Rows from block 3 of a small audio embedding model, named by matrix and row number. Rows with one number belong to one neuron. Each number is 128 + 24 x the weight over its row's rms, rounded and kept within 0 to 255. All counts start at 0.
After each neuron's rows are labels from the 100 clips, of 14976, where the neuron reaches its highest value: "responds to" is what is common among them. Only what is clearly more common there than usual is listed. The data: synthesized solo parts of chorales (CocoChorales).
# fc1: MLP up (model.blocks.3.mlp.fc1.weight, 480x160), inputs 0-159
# fc2: MLP down (model.blocks.3.mlp.fc2.weight, 160x480, transposed), outputs 0-159

fc1.472 [128 130 145 104 140 156 104 115 103 145 100 155 152 108 150 157 133  93 139  97 137 101  93 160 124 142 124 127 113 137 151 106 119 131 133 121 180 129  96 135 145 132 135 116 155 149 104 133 138 137 109 115  93 137 130 126 135 103 114 138 137  99 124 156 123 137 131 118 124 141  92 148 132 118 115 156 121 104 103 157 116 121 147 112 168 102 120 133 117 168 115 119 123 105  94 107 116  89 105 171 124 137 186 112 113 121 143 116 109  70  92  73 139  80 141 150 129 157 171 144 116  83 150 121 152 129 147  87  86 118 126 102 117  98 152 108 118  89 134 124 115 102 150 166 117 123 144 132 151 124 118 145 178 140 196 153 126 204 177 145]
fc2.472 [166 117 136 144 169 155  80 151 107 159  67 113 134 122 165  98  97 145 115 138 154 120 145 163 117 146 171 123 141 105 126 115 126 147 113 131 147 114 144 155 141 167  77 159 116 139  91 136 127 148 126 132 167 106 120 172 113 118  87 137 126 152 107 159 104 138 163 165 151 123 124 134 126 139 109 168 131 139 115 145 103 165 122 146 101 134 107 146 143 154 146 125 122 121 140 161  99  90 157 140 136 122 172 107  75 123 123 146 152 137 127 136 133 152 105 143 125 146 104 110 110 140 122 134 144 144 146 114 121 131 179 125 109 129 133 136 171 117 186 152 121 129 112 130 111 111 155 177 130 177 137 156 156 106 126  92 118 196 168 153]
responds to: cello; note A#3

fc1.122 [150 152 172 140 154 126 115 111 140  84 119 136 181 131 128 168 148 157 123  82  61 139 153 101 132 110 151 131 140 113 101 138 139 132 131  98 114 136 117 152 143 140 147 140 113 149 188  73  90 133 154 105 142 105 160  87 136 134 115 139  91 113 142 118  99 109 148 141 177 110 126 147 135 147 159 122 184  74  83 124 114 141  97 131 108 159 108 140 112 110 102  96 123 112  90 115 109 113 123 113 141 172 114 110 108 133 114 150 152 163 119 119 143 102 119 118 104 104 146 120 112 103  98 153 139 105 127 164 106 102 106 122 138 143 115  91 143 184 145 141 115 154 149 157 101 107 123 134 103 175 117 147 114 111 114 113 126 100 122 129]
fc2.122 [118 141 107 101 110 165 119 138 114 166 123 141  72 169 114  95 114  96 120 154 147 138 141 139 158 163 105 147 116 133 153 128 108 126 121 197 128 150  89 110 145 120 130 107 127 134 142 170 122 117 110 158 121 138 115 158 110 128 142 113 135 115 153 135 142 151 124 134 109 145 153 106 110 106 105 124  96 185 112 156 103 109 134 136 113  68 134 135 136  90 148 148 163 139 117 118 151 129 130  95  66 165 128 113 140 147 179 103 144  57 142 126 123 140 151 148 178 133 132 108 128 120 131 119  90 133 110 119 125 178 111 131 107 116 138 171 132 130 121  85 117 127 116 120 140 136 120 150 115  81 185 140  98 127  90 133 158  87 123 144]
responds to: cello; note A#3; note G3

fc1.136 [175 112 119 102 100  99 158 139 145 115 145 102  89  92 110 154 132 161  95 119 127 125 111 102  87 126 137 143 142 120 132 139  93 133 142 114 105 158  84 121 130 127  79 143 156 107 164 157 152 127 164 137 154 120 146 122  88 124 103 124 148 121 116 116 116 112 156 124 128 166 121 129 118 109 122 162 111 132 136 126  97 121  99 148 113 124  97 113 108 123 125  79 157 158  84 105  94 151 194 124 165  83 116 107 163 150 152 148 139  85 109 146 127 161 140  90 174 129 160 123 126 136 168 144 117 146 115 117 134 104 134 119 110 107 108 112 116 122 129 121 142 110  78 132 131  87 102 137 180 125 149  62 120 118 103 114  95 110 150 151]
fc2.136 [153 118 136 124 121 190 106 132 144 131 114 137 142  86 109  94 165 113 151 137 159 148 108 144  85 100  89 113 125 123 151 113 100 149 152 119 103  97 175 132 159 114 129 134 125 148 123 139 138 179 137 166 116 108 113 106  96  86 147 101 132 125 121 145 151 127 111  88 118 154  74 127 140 166 125 136 136  68 129 150 149 162 160 106 127 126 129  81 141 114 156 110 119  84 122 107  98 109 137 150 133 158 148 150 119 130  97 111 111 144 100 129 160 151 170 134 123 147  93 147 145 126 183  77 146 125 112 123 121 156 115  93 153 107 163  99 163 131 127 123 107 113 183 130 146  86 147 135 111 132 147  93 107 121 153 114 117 129 127 158]
responds to: bassoon; note B3; note G#3

fc1.196 [164 104 128 145  78 123 113 158 112 115 111  90 178 103 108 101 126  76 125 148 115 111 112 124 114 139  91 140 130 111 127 134 105 163 127  94 137  79 110 141 142 117  89 167 148 139 131 141 108 126 137 118 134 146 116 110 104  84 111 125  91 167 150 170 117 116 101 113 122 115 124 122 148 127 143 111 132 109 149 148 108 138 112 127  99 112 130 128 109 157 150 142 120 140 128 112  65 100 163 107 165  77 113 113  88 139 119 170 116 104 135 148 130  93 149 155 144 115 108 108 142 136 185 126  96 112 115  75  92 133 161  92 125 127 137 120 166 101 120 185 146 127 114 160 155 117 117  92 127 101 121 137 149 141 134  95 161 103  78 137]
fc2.196 [136 117 166 140 181 115 110 109 126 122  94 110 131 112 117 138 141 128 136 119 137 135 125 133 117  90 108 145 134 182 134 146 130 134 103 107 130 155 165 117 117 174 103 152 139 102 124  98 147 132 135 151 135 152  97  88 123 150 140 120 105 134 128 105 126  93  96  52 111 168 108 163 120 123 124 191 109 108 162 125 178 149 154 136 114 171 138 105 113 114 128 110 110 113 114 153 170 122 100 143 133 172 163 177 155 134 107 101  91 118 114 100 142 112 116 156 145 121 132 171 142 117 162 123 159 100 146 160 115 151 156  97  71 122 127 139 104 153 148 116 109  90 132  98 138 100 125 110 123 105 141  89 140 162 134 157 132 160 145 138]
responds to: flute; note D#5

fc1.343 [122 175  77 130 120 104  95 148 109 142 136 148  98  96 188 124  94 120 158 159 151 134 134  84 126 145 114 146 166 141 137 143 146 102  95 163 132 114 114 118 105 118 154 131 115 133 128  86 104 124 129 133 147  95 145  92 187  94 112 144 143 128 122 151 123 133 119 106 150 112 118 119 163 106 129  99 103  89  95 137 128 107 157 105 102 127 136 183 105 152 166 173 163 126 124 100 119 129 137 114  69 104  89 117 103  91 155 135  71 150 107 119 133 112 146 134 114 111 153 121  97  83 114 131 158 111 124 135 149 158 122 137 130 117 147 142 149 159 142 142  86 122 127 127 132 117 187 143 117 136 121 127 114 105 126 120 166  99 169 134]
fc2.343 [133 118  77 128 112 119 103 140 108 125 115 141 113  96 149 126 123 102 120 173 141 154 106  92 131 121 102 158 173 139  99 147 134 111 102 111 155 151 134 141 119 133 114 146  73 133 112 110 117 131 115  92 138 112 110 103 153 160 123 151 146 154 152 148 122 163 160 124 141  84 130 159 132 153 121 109  95 127 145  98  97  66 155 131 151 108 129 167 137 145 142 120 138 170 147  86 138 148 140  94  86 128  94 151 150 124 162 170 137 113 106 127 129 147 118 141 156  99 161 151 118 126  90 145 165 148 106  85 140 144 141  98 145 143 163 133 124 125 174 156 116 124 163 161 117  82 166 151 169  77 117 108 133 124 122 114 140 114  79 140]
responds to: trumpet; note F#5; note E5

fc1.448 [ 87 103 100 134 105 109 113 138 111  89 157 137 167 117 148 135 150 160 111 120 159 139  84 142  82 113 133 113 109 157 154 127  79 179 158  87 133 108 113 117 140  96 134 145 188 170 127 109 114 104 119 147 149 132 122 129 141 103 123 109 173 137  67 131 107 131 149 131 167 114  81 100 157 149 159  93 102  78 122 131 124  79 150 132 121  93 154 133 110 160 138 122 109 125  92 141 108 138 106  96 157 111 105  87 130 130 119 151  95  99 149  96 149 116 111  92 144 176 140  98 113 135 133 101 123 116 133 155 132 116 117 125 135 104 110 129  97 128 153 168 150 121 144 130 128  94  85 137 148 136 137 107 104 109 151 116 148 129 145 137]
fc2.448 [110 113 113 113 122 128  99 130 151  97 109 140 126 136 118 111 158 119 123 111 153 136  99 122  99 107 119 128 148 118 161 143 128 139 133  87 136 143 166 159 153 108 108 192 125 161 162 127 103 135 147 138 132 130 151 159 111 139 119 124 123  76  70 165  70 114 163 113 191 123  77  97 192 137 156 123 123 115 101 113 125 123 111 148 165 113  95 107  89 148 165 104 156 145 103 160 132 122 126 130 140 136  97 148 140 139 121 106 108 118 174 138 131 160 120  88 125 161 116 117 129 129 124  93 105 123  87 131 143 151 101 166 138 103 139 114 120 136 168 128 160 139 181 110 121  82 117  98 153 156 139 106 115 137 121 115 145  98 124 126]
responds to: bassoon; note A3; note D3

fc1.38 [135 109 103 114 102 142 127 106 155 140 154  65 143  86 114 112  71  65 103 123 101  93 120 130 124 146 114 140 146 126 133 112 134 158 123  91 147 104 125 124 128  95  88 150 141 122 136 150 110 128 137 154 147 106 153 131 118 125 127  83 131 168 135 152 121 159  97 124 131 137 102 128 103 117 129 156 130 119 123 126 124 125 101 165 127 103 111 137 128 173 146  93 101 121 123 128  67 127 173 136 104  77 105  97  89 124 137 158 134  95 148 141 161 129 112 145 106 156 132 112 169 111 140 161  80 161 120  79 100 136 167 110 149 122 167 147 166  98 117 141 141 124  89 164 145 122 114  83 139 129 119 158 135 138 113  85 147 123 107 125]
fc2.38 [120 124 174 154 176  90  72 118 101  86  79  87 141 151 133 127 151 148 159 123 100 138 135 118 144 104 176 116 133 142 111 137 131 166  91 141 130 137 139 148  98 149 141 131 146 135 112 119 114 130 125 126 139 136  83 103 129 138 114 135  90 155 110 107 132  77 152  66  94 184 104 132 148 128 132 134 141 140 101 111 163 150 168 112 143 170 120 105 113 118 127  90 119 123 139 142 150 138 127 119 140 148 133 178 158 130 111 113 108  73 113 133 122 123 116 148 146 113 114 145 152  69 161 140 151  97 146 155 131 162 154 116  87 144 133 124 129 151 136 112 125  91 137  72 139 121 123 122  76 134 102 112 122 141 135 128 137 152 166 137]
responds to: flute; note D#5; note F5

fc1.333 [129 146 102 119 105  92 175 151 140 156 119 124 117 110 155 105  78 140 147 164 127 109 152 129  87 114 145 135 163 124 150 107 154  92 148 136 128 127 125 118  93 149 124 118  90 131  96 126 126 120 115 129 161 101 132 122 158 117 123 138 139 116 100 131 119 173  86 122 155  97 105 136 138 126 125  99 124 126 107 138 124 129 164 112 193 139 117 133 130 127 126 105 145 132 125 145 139 140  82 131  85 103  76 131 167 135  96 167 106  85 103 123 114  80 121 180 116 121 140 135 132 115 111 143 175  81  81 141 126 174 115 122 141 110 131 117 100 169 144 102  94 102 159 148 126 137 199 146 176 104 117 101 128 132 115 133 125 160 106 123]
fc2.333 [147 140 140 124 125  63  95 139 129 116  79 154 111  94 122 144 110  85 162 145 133 152 151  87 137 167 113 147 177 163 107 120 128  75 119 150 137 122 140 113 133 145 109 124 118 176 151 132 101 136 142 107 120  84 149  86 160 140 118 168 123 132 129 154 109 142 123 144 130 121 125  73 136 142 111 117  80  96 104 120 146 125 158 109 122 141 138 145 144 122 128 129 155 130 148  80 117 115 151  98 126 144  76 138 108 114 133 123 104 138 132 155 195 122 123 117 183 114 122 142 114 144 143  89 126 161 126 136 130 137 162 134 166 118 192 116 170 144 145 117 132 121 156 104 128 104 166 151 150 144 116 117 135 123 134 127 147  95  98 172]
responds to: trumpet; note F5; note D#5

fc1.83 [ 58  86 114 124 108 139 155 152 123 118 152 123 140  79  94 107 126 175 113 132 175 133 146 125 142 119 166 114 118 101 112 117 128 119 137 160 108 113  74 136 125 137 128 110 116 154 102 126 133 119  93 159 164 126 119 138 110 148 132 129 139 142 134 107  86 151 117 130  85 136 119 117  96 133 142  83 123  63 109 105 116 111 148 143 147 114 161 145 170 119 166 115 166 104 158 100 118 137  92 136 151 151 117 133 117 127  97 138 186 135 114 119  97  86 130  94 120 121 115 129 121 103  94 128 149 174 109 103 102 186 126 142 109 147 122 117 141 102  98  91 125 105 141 179  99 155 124 135 121 104 184 141 123 123 133 119 109 109 110 124]
fc2.83 [144 148 108 130 130 146 136  77  88  97 143 123 128 128 105 144 130 106 116 167 166 155 147  73 174 111  99 140 154 125 137 128 153 128  99 171 142 136 111 135 122 150 120 160 180  87 125 122 153 143 106 141 125  91 111 113 107 147 124 112 117 134 145  92  94 153 124 120 103 155 151 127 108 164 149 147 117 181 135 144 129 125 149 154 106 109 136 106 145 123 147  65 128 125 137 114 119 101 117 139 123 159 114 144 116 136 140 113 145 131 142 102 145 110 133 170 117 140 143 123 144  83 153 148  81 149 138 152 147  92 152 125 137 167 102 112 143 146  95  68 165  91 181 136  97 124 105 112  95 177 102 159 118 104 133 133 125  79 149 129]
responds to: cello; note A#3; note C4

fc1.452 [138 118  93  96 121 125 156 140 130 128 140 124 162 121 125 124 172 176 108 111 163 114  92 136  77 129 110 137 130 145 148 112 101 114 155  93 127 134 152 124 147 104  94 143 165 156 154 139 126 142 117 147 165 125 137 122  94  98 133 122 161  97 127 146  80 123 106 139 137 143  67  64 154 160 168 146  85  64  91 156 136 114 134  84 176  83 148 105 136 130 128  89 126 125 113 134  95 151 120 103 116 114 108 135 119 145 104 157  80 140 125 117 162 108 126 118 122 122 154 130 124 140 146 117 135 123 113 145 125 109 138 107 158 132 107 147  89 137 126 128 138 119 146 118 128 102  99  91 143 129 177  81 107 132 115 109 147 117 178 145]
fc2.452 [128 125 108 103 121 137 115 129 155 116 106 153 117 124 104 122 136 136 134 116 156 129 116 151 107 110 126 110 166 148 145 108  95 123 141 110 132 160 166 170 147 105 127 168 130 158 155 138  98 144 118 144 140 104 152 149  86 125 119 123 112  77  73 161  94 110 139 135 178 134  99  84 170 149 146 119 114  79  98  99 121 130 114 140 165 100 102  86 124 157 155  90 157 125  91 143 150 128 141 153 132 136 105 142 138 145  92 137 107 130 150 172 146 136 143 129 151 127  97 130 119 120 115 100 100 131  62 117 156 177 131 155 168 114 142 113 117 142 175 113 163 119 162 126 114 104 101  86 119 142 155 103  91 127 114 139 127  84 157 139]
responds to: bassoon; note F3; note A3

fc1.408 [130 117 121 148 147  72 126 124 147 140 124 138 145 165 135 155 143 118 132 108  89 125 127 127 143 145 140 128 128 159  92  79 115 141 141 152 133 116 125 144 121 131 150 134 200 111 118 146 176 170  59 101  67 155 160 131 130 114 117 117 130  90 153  93  98 134 143 121 160 147  88 151 127  88 130 122 133  92 141  84 114 125 133 107 132  91 117 125 140 131  97  88 126 151 174 163 108 124 156 106  99 111 122 127 117 150 122 110 135 164 139 117 127 145 133 131 111 128 152 147 112  86 123 125 145 146 114 172 130 115 104 113 135 133 129  99 176 122  91 126  94  98 139 173 152 162 115 100 158 178 126 140 105 113 152 153 146 136  90 108]
fc2.408 [118  92 137 121 132 109 169 119 120 119 153 127 115 144 136 149 115 160 125 111 149 134 131 130  91 137 124 137 102 166 135  88 147 133 138 102 138 162 105 110  96 133 139  92 163  79 102 114 185 162  99 125  76 130 141 105 103  73 134 101 142 124 151 139 104 130 129 172 171 107 113 121 108 107 155 119 143 131 163 115 113 109 111 118  94 110 105  91 161 133  91  87  91 171 135 125 171 130 142 150 139 127 131 129 151 139 132 149 165  97 133 123  97  91 117 104 142 121 154 141 106  88 105 107 149 154 110 148 134 158  82 111 118 130 142 152 119 104 122 136  51 135 128 138 150 152 129 100 192 131 131 124 127 134 118 173 144 119 120 133]
responds to: saxophone; note D#4; note E4

fc1.215 [132 124 127 128 121 150 126 134 127 140 132  83 160 130 130 114 120 110 133 141 123 115 107 162 109 137 107 121 112 135 146 102  93 145 111  86 142  50 131 129 132  80 104 167 183 155 101 107 116 107 102 135 123 143 117 119 120 119 105 112  99 159 149 178 134 128 116 158 110 123 126 137 118 143  94 112 113 139 186 103 123 162 136 141  94 120 118 132 136 161 122  96 107 140 134  95  92 114 179 132 115  64 102  93 107 114 118 189 109 104 142 158 143 146 134 140  90 119 115 140 162 152 177 126 105 148 108  77 124 130 153  97 138 120 169 141 140 102 104 133 125 116 116 142 170 122 108  86 121 118 149 162 119 143 149 115 170 130 138  93]
fc2.215 [145 109 130  99 148 116  85 105 106  81  98 122 129 140 126 146 115 107 140 113 139 110 114 137 132 113 172 102 128 160 100 141 128 152 104 129 120 161 155 180  91 139 139 120 149 121 109 130 146 121 145 137 117 121 100 118 149 136 136 164 104 104 107 118 128  89 131  80 134 177 103 145 126 116 124 172 113  83  82 102 168 134 147 123 112 163 116 134 107 130 122 120 113 120 121 165 190 137  92 135 162 160 165 162 157 119 131 111 136 127 124  92 138  56 110 159 174 140 164 158 129  98 112 128 165 136 146 132 124 144 163 133  82 138 134 139 101 132 152 122 106 135  97  94 104 104 120 140 154 142  73  92 129 142 125 142 115 149 156 153]
responds to: flute; note D#5; note F5

fc1.239 [ 98 104 138 159 189 129 109 134 100 124 142 156 130 202 149 115 123  73 172 105 153 132 143 129 148 161 204 117 137 137 104  99 125 150 127 108 156 167 118 120 121 133 153 124 146  75 116 128 148 123  82 141  82 138 144 106 142 145 130 150 151 164 108 157  99 138 170 138 136 149 107  94 105 109 108  96 128  87 114 127  94 104 120 103 101 128  95 140 123 136  91 132  79 161 152 134 102 109 101 135  88 162 129 147  97 144 116 130 141 155 130 118 130 141 104 126 114 114 105 123 144 106 102 143 104 141 136 118 130  68 119 126  95 122 116 129 166  99 107 142 121 133  97 102 118 160 129 127 142 149 110 109 121 100 129 110 116 105 156 132]
fc2.239 [145 118 121 126 124 129 162 144 124 168 100  97 139 158 150 155 114 145 123 162 102 142 146 112  79 166 101 154 110 198 175 146 123 134 115 106 112 129  99 138  98 137 124 114 147 147 125 127 113 158 136 127 133 146 129 108 135 109  92 134 107 146 175 118 143  98 140 132 140 128 129 134 117 162 101 122 156 132 154 131 111 130 108 106 114  99 117 101 173 156 109 135 140 118 136 145 138 146 143 161 162  87 179 114 159 135 140 176 121 176 138 139 155 165 125 107 158 128 196 131 109 131 144 103 178 149 108 169 145 146 119 133 144 145 159 151 146 153 115 143 101 133 126 166 201 157 116 118 119 124  86 158 101 131 100  92 132 135 131 123]
responds to: saxophone; note B4; note G4

fc1.442 [122 112 130 145 114  95  95 114 116 117 180 131 189 154 147 144 155 146 160 143 132 108 136 118 143 131 185  91  98 103 124 115 121 149 146  86 126 132 108  91 101 150 127 143  85 133 167 138 146  75 132  98 131 155 127 105 141 101 111 151 148 102 163 129 163 129 131  94 146 127  99 162  96 118 135  93  77  69 107 140 143  81 153 112 125 151 126 137 105 153 131 114 154 128 108 106 139 169 118 144 123 101 154  91 132 161 128 174 173 118 118 119 159 109 121 155 116 107 153 135 108 122  93 126 120 122  94 130 120 122 163 109 121 130 143 142 149 135  80 161 117  95 126 155 101 134 139 103  86 125 121  92 115 148 114  97 120 142 108 104]
fc2.442 [129 150 158 136 168 104  69 135  94 131 137  91 151 160 134 183 151 123 135 117 127 129  83 146 125 136 143 115 135 106 127 122 160 164 153 122 135 115 151 128 159 132 146 149 124 153 150 155 152 109 104 101 123 161 144 149 135 130 130 137 132 111 188 140 134 126 178 114 111 128  73 144  80 148 109 136 145 147 165 122 128 116 145 105 137 135 110 132 133 127 149 102 139 117 118 102 152 148 126 160  82 107 200 111 134 154 125 133 153 156 105 134 176 155 105 172 134 109 121 110 129  74 111 171 124 121 125 157 134 171 131 119 112 138 142 155  81 139  93 104 141 109 153 106 106 103 153 114 101 107 137 178 165 123 137 116 131 151 140 100]
responds to: cello; note A3; note A#3

fc1.238 [126 106  99 125 121 108  68 141 119  88 154 140 194 168 154 133 149 155 137 136 125  88 124 136 150 140 158 105 101 106 137  98 123 176 142  76 114 131  90  91 103 137 117 147 104 136 141 175 149  52 118  81 120 137 116 112 159 118 100 135 129 132 162  98 170 134 139 101 160 133 108 152  97 131 111  99  99  85 125 123 148  82 138 115 132 165 126 160 125 145 130 117 143 117  98  83 134 160 110 135 116 104 167  86 132 164 133 143 151 118 111 123 142 140 145 158 127 117 154 133 107 124 106 120 129 137 101 116 115 106 153 134 117 107 112 130 114  98  88 132 122 105 117 157 100 137 134  99 122 127 124  98 111 143 139  92 126 138  84  96]
fc2.238 [113 158 120 142 185 159  74 131 108 130 127 100 151 142 132 185 154 130 134 103 131  93  81 141 114 108 115 107 132 132 123 118 168 146 109 131 156 103 169 127 178 146 134 132 123 141 137 155 148  83  95  88 120 152 130 139 131 126 117 122 160  69 176 148 129 131 190 126 106 131 101 138  73 150 118 161 137 146 145 112 106 118 134  93 131 124 118 164 128 137 139  99 138 121 129 106 140 114 106 147 108 114 161 114 117 144 151 109 148 133 115 117 177 144 134 168 166 121 111 120  87 110  98 143 105 128 131 138 105 154 151 104 103 146 120 140  85 143  97 116 133  97 124 126  97 124  97  99 113 100 129 179 174 133 143 116 129 150 137  84]
responds to: cello; note A#3

fc1.84 [130 157 172 151 123  95 101 113  94 142 153  84 143  84 109 117 119 111 114 126 140 110 107 178 107 174  97 129 142 139 121 111  90 142 116 123 151  69 128 110 100 139 135 170 131 173 104  99 111 135  78 144 110 135 133  74 185 156 120 118 115 144 114 174 125 145 114 143 130 109 117 136 159 151 131 102 127 131 153 109 125 145  69 110 148 115 116 126 129 111 128 110 150 116 105 135  81  94 156 132 124  84  98 124  79 114 132 134 105 114 121 142 110 129 153 119  94 139 123 133 156 126 132 156 160  96 145 122 100 154 111 110 124 122 167  90 126  89 118 164 145 110 139 145 104 160 118 119 130 168  99 146 114 154 133 153 159 126  82 110]
fc2.84 [151 145 165 130 131 139 114 139 152 123 130 135 116  82 115 102 161 134 142 159 101 134 139 132  96  90 133 114  91  92 153 126  91 146 164 115 110  92 159 147 122 134 123 106 161 135 138 104 141 117 163 122 135 107 127 146 120 112 115 139 118 135 137 105 128 126 112  76 113 138 115 116 117 138 126 180 121 161 146 193 118 154 162 157 116 171 148 156 130 104 137 174 117 133 163 161 147 167 112 118 143 106 172 113 156 131 120  82 143  85 164 133  96  80 134 118 182 174 167 113 182 113 139 119 139 107 166 146 124 141 138 107  95 100 163 137  85 109 110 119 127 110 131 143 171 109 139 110 149 135 112 129 161 139 155 141 135 152 119 111]
responds to: trumpet; note D#5

fc1.275 [116 105 133 105 128 101 127 139 144 159 111 130 130  98 157 106 153 128  87 140 130 155 143 103 136 145 113 122 111 154 159 141 144 136 121 144 126  97  91 143 155 152  91 157 163 132 109 100 141 137 109 142 106 108 128 127 107 133  99  86 123 122 152 154 132 128 138 124  87 140 128 133 109 138 125 102  96  92 137  97 108 116 134  43 107  94  85 108 138  95 110 137  91 171 121 175 145 131  80 119 133 118 133 128 147 112 170  82 122  93 166 129 125 104 118 103 141 140 131 143  77 138 159 145 154 160 141 135  86  94 106 117 130 114 148 132 121  78 142 169  98 119  90 111 117 126 116 160 185 120 101  68 140 123 141 122 135 142 102 123]
fc2.275 [ 98 131 182 138 145 142  95 154 125 150  77  96 161 155 108 177 174 114 111 114 117 173 107 115 101 136 148 166 162 142 102 113 147 135 140 128 172 152 153 137 140 119 152 114 117 111 119 162 163 190  97 126  52 179 118 149 118 128 120 156 129 124 181  91 156 130 134 121 126 141  99 107 133 144 111 139 135 102 149  94 117 114 136 127 145 142 137 111 132 112 110 126 107 138 145 150 132  93 132 149 136 140 149 122 126 122 122 131 126 175 145 132 147 149 117 133  78 139  93 136 125 116 167 129 163 141 124 133 116 145  96  85 119 130 148 124 150 106  93 113 161 109 158 142 135 109 130 116 120 138 151 198 147 110 117 119 172 155 112 130]
responds to: saxophone; note D#4

fc1.70 [ 79 112 133  93 123 168 108 139 120 110 109 104 109 154 119 123 149  90 139 118 133 133 135 166 125 160 121 153 145 185 103 143 102 123 132 107  98 103 131 119 127 105 122 128 165 134 114 146 135 117 130 132  95 154 132 129 132 101 135 120 115  98 132 139  96 136  98 135 143 142 115  99 116 126  97 101 125  99 102 113 105  97 103  76 123  74 149 157 127 158 144 123 142  99 136 135  99 124 118 130 102 133 120 142 176 115 102 144  94 138 159 106  89 131 139 157 114 146  40 144 139 101 154 110 147 136 114 103 176 150 107 131 146  74 173 113  86 135 105 133  89 152 118 148 122 146 124 108 115  81 144 105 100 103  93  91 106 100 151 101]
fc2.70 [151 119 141 145 124 115 144 173 186 169 106 162 145  88 138  87 131 103 133 104 128 134 135 131  86 126 131 151 113 105 115 132  93 149 114 116 151 108 149 132 160 115 135 154 101 163 116  72 131 138 138 144 140 144 121 140 130 124  91 102 104 144 126 124 190  96 118 122  89 133 168 102 142 113 147 102 179 145 181 127 122 150 114 127 162 172 117 125  93 139 140 160 114 137 148  89  92 115 123 132 131 166 154 161 101 136 173 121  99  89 121 149 131 142 121 117 143 138 153 113 107 128 156 135 121 115 141  95 124 100 138  95 134 130 136 109 121  85 150 130 159 128 135  75 111 133 118 108  77 101 128 155 158 152 172 104 100 107 105 143]
responds to: bassoon; note G#3

fc1.341 [ 68 124  98 109 146 102 153 139 149 103 128 136 139 129 130 144 127 144 116 117 148 119 112 105 123 132 145 153 151 178 143 158 124 108 135 123 128 145  73 117 138 106 163 130 103 142 166 132 128 135 159 105 107 115 139 109 127  98 133 110 158  93 127 108  64 110  93 136 146 110 127  82 108 142  82  93 112 105 138 123 128  98 105 121 121 107 131 117 144 116 163 104 157 147 132 110 142 118 171 162 103 109 136 133 148 151 164 114 148 120 132 125 130 121 195  88 164 157 141 164 120 154 110 136 145 131 136 127 105  95 129 170 153 107 113 134  56 141 108 183 143 165  85 135 168 106 128 115 164 149 145 113 126 115  99  98 122 139 129  90]
fc2.341 [143 136 175 168 150 141 109 125 154 141 134 136 108 137 115  88 133  83 119 105 132 139 160 145 158 117 109  97  86 107 119 191 103 149 103 121 121 155 168 128 145 128 105 146 133  94 148 104 146 124 115 156 116 133  96 131 132 142 152 141 106 146 168  90 180 155 171  84  78 125 130 135 117  83 144 126 110 130 133 121 130 174 131 100 135 167 126 116 104  65 122 144  78 144 118 119 105 153 105 120 141 192 116 101 148 167 136 125 122 149 122 144 163 123 117 172 111 120 131 135 116 108 167 148 126 109 135 139 116 144 169 107 117 122 137 122 171 138 142  96 117 143 129  97 125 125 108 137  86 109 176 124 149 155 136 142 120 109 102 154]
responds to: bassoon; viola

fc1.25 [105 113 122 101 133 150 106 118 112 149 118 147 129 136 153 159 147 116 114  94 142 135 167 152  93 154 126 166 144 130 143 168 118 135 149 149 118 115 108 115 161 121 124 152 176 133 153 131 117 151 160 102  68 130 156 147 117  85 135  92 136 103 111 134  80 111  93 186 140 141 146 107 138 144 113 118 125 105  88  88  84 130  93 128 139  73 144 167 102 169 158 115 127 164 118 137 104 104 147 119 126 130 139 147 165 122 104 109 139 146 129 135  93 133 164 162 123 136  78 125 151 102 115 125 161 148 102  92 154 103 119 119 158 113 168  88  81 128 137 140  83 128 114 155 140 130 123 100 111  97 148 125 121 130  88 117 139  89 146 130]
fc2.25 [119 135 163 138 116 114 175 140 185 114 139 151 158 101 109  72  96 120 154 147 140 126 130 130 136 148 104 174 122 120 105 154 104 158 132  87 114 161 133 107 159 126  93 162  87 132  87  82 150 149 124 177 141 121  94 150 139 165  82 148  99 132 170 111 172 136 127 107 116 127 166 113 149 134 159  99 143 149 160 135 122 143 110 134 117 147 163 109 148 143 163 141 113 123 175 103  76 131 146 104 121 164 144 129 112 145 139 153 118 137 135 143 118 137 124 130 139 143 166 119 147 111 141 108 121 112 123 117 126  87 152 111 119 157 125 101 114  86 129 127 158 162 174 112 105 130 113 103  99 125 129 169 114 150 151  97 127 110  98 167]
responds to: bassoon; note G#3; note G3

fc1.465 [101 139 104 139 135 111 116 119 134 109 140 153 121 147 132 143 135 103 138 132 132 126 144 123 148 135 182 121 123 123 101 145 121  90 127 147 146 150  86 138 133 107 154 111 150 110 169 130 119 140 179 123 128 125 133  99 146 113 169 101 137 120 150  97 100 117 135 122 115 125 123 133 119 113 135 116 119  74  81 102 140 112 129 121  97 127 125 141 143  92 211 103 162 134 116 124 166 142 171  98 143 115 186 126 127 139 124 129 123 123 161 122 140 144 143  77 107 170 122 151  82 143 151 122 118 136  94  93 130 134 136 180 135 132 107  87 129 167 103 190 134 179 119 156 182 124  95 101 135 159 134 101 129  86 111 142 123 150  87 141]
fc2.465 [154 122 143 119 142 138  98 182 155 135 147 121 146 132  96 112 111  92 136  73 125 124 166 104 164 127 117 134 119 112 139 195 102 172  96 117 107 141 150 111 134 111 107 130 131 117 119 135 154 120 120 164 146 147 121 115 155 135 152 121 128 145 136  96 139 100 118  65  81 114 135 131 157 113 130 112 135 149 171 144 131 145 128 116 127 123 127  92  95  95 138 150 127 148 137 106  84 145  86 165  88 208 127 118 121 143 166 140 128 149 123 135 169 157 109 135 159  88 118 114 108 138 120 140 165 124 152 144  83  93 139  99 120 118 132 131 160 109 129 144 158 169 138  78 140 132 145 159  87  98 118 134 135 122 126  92 130 145 109 136]
responds to: bassoon; note G#3; note G3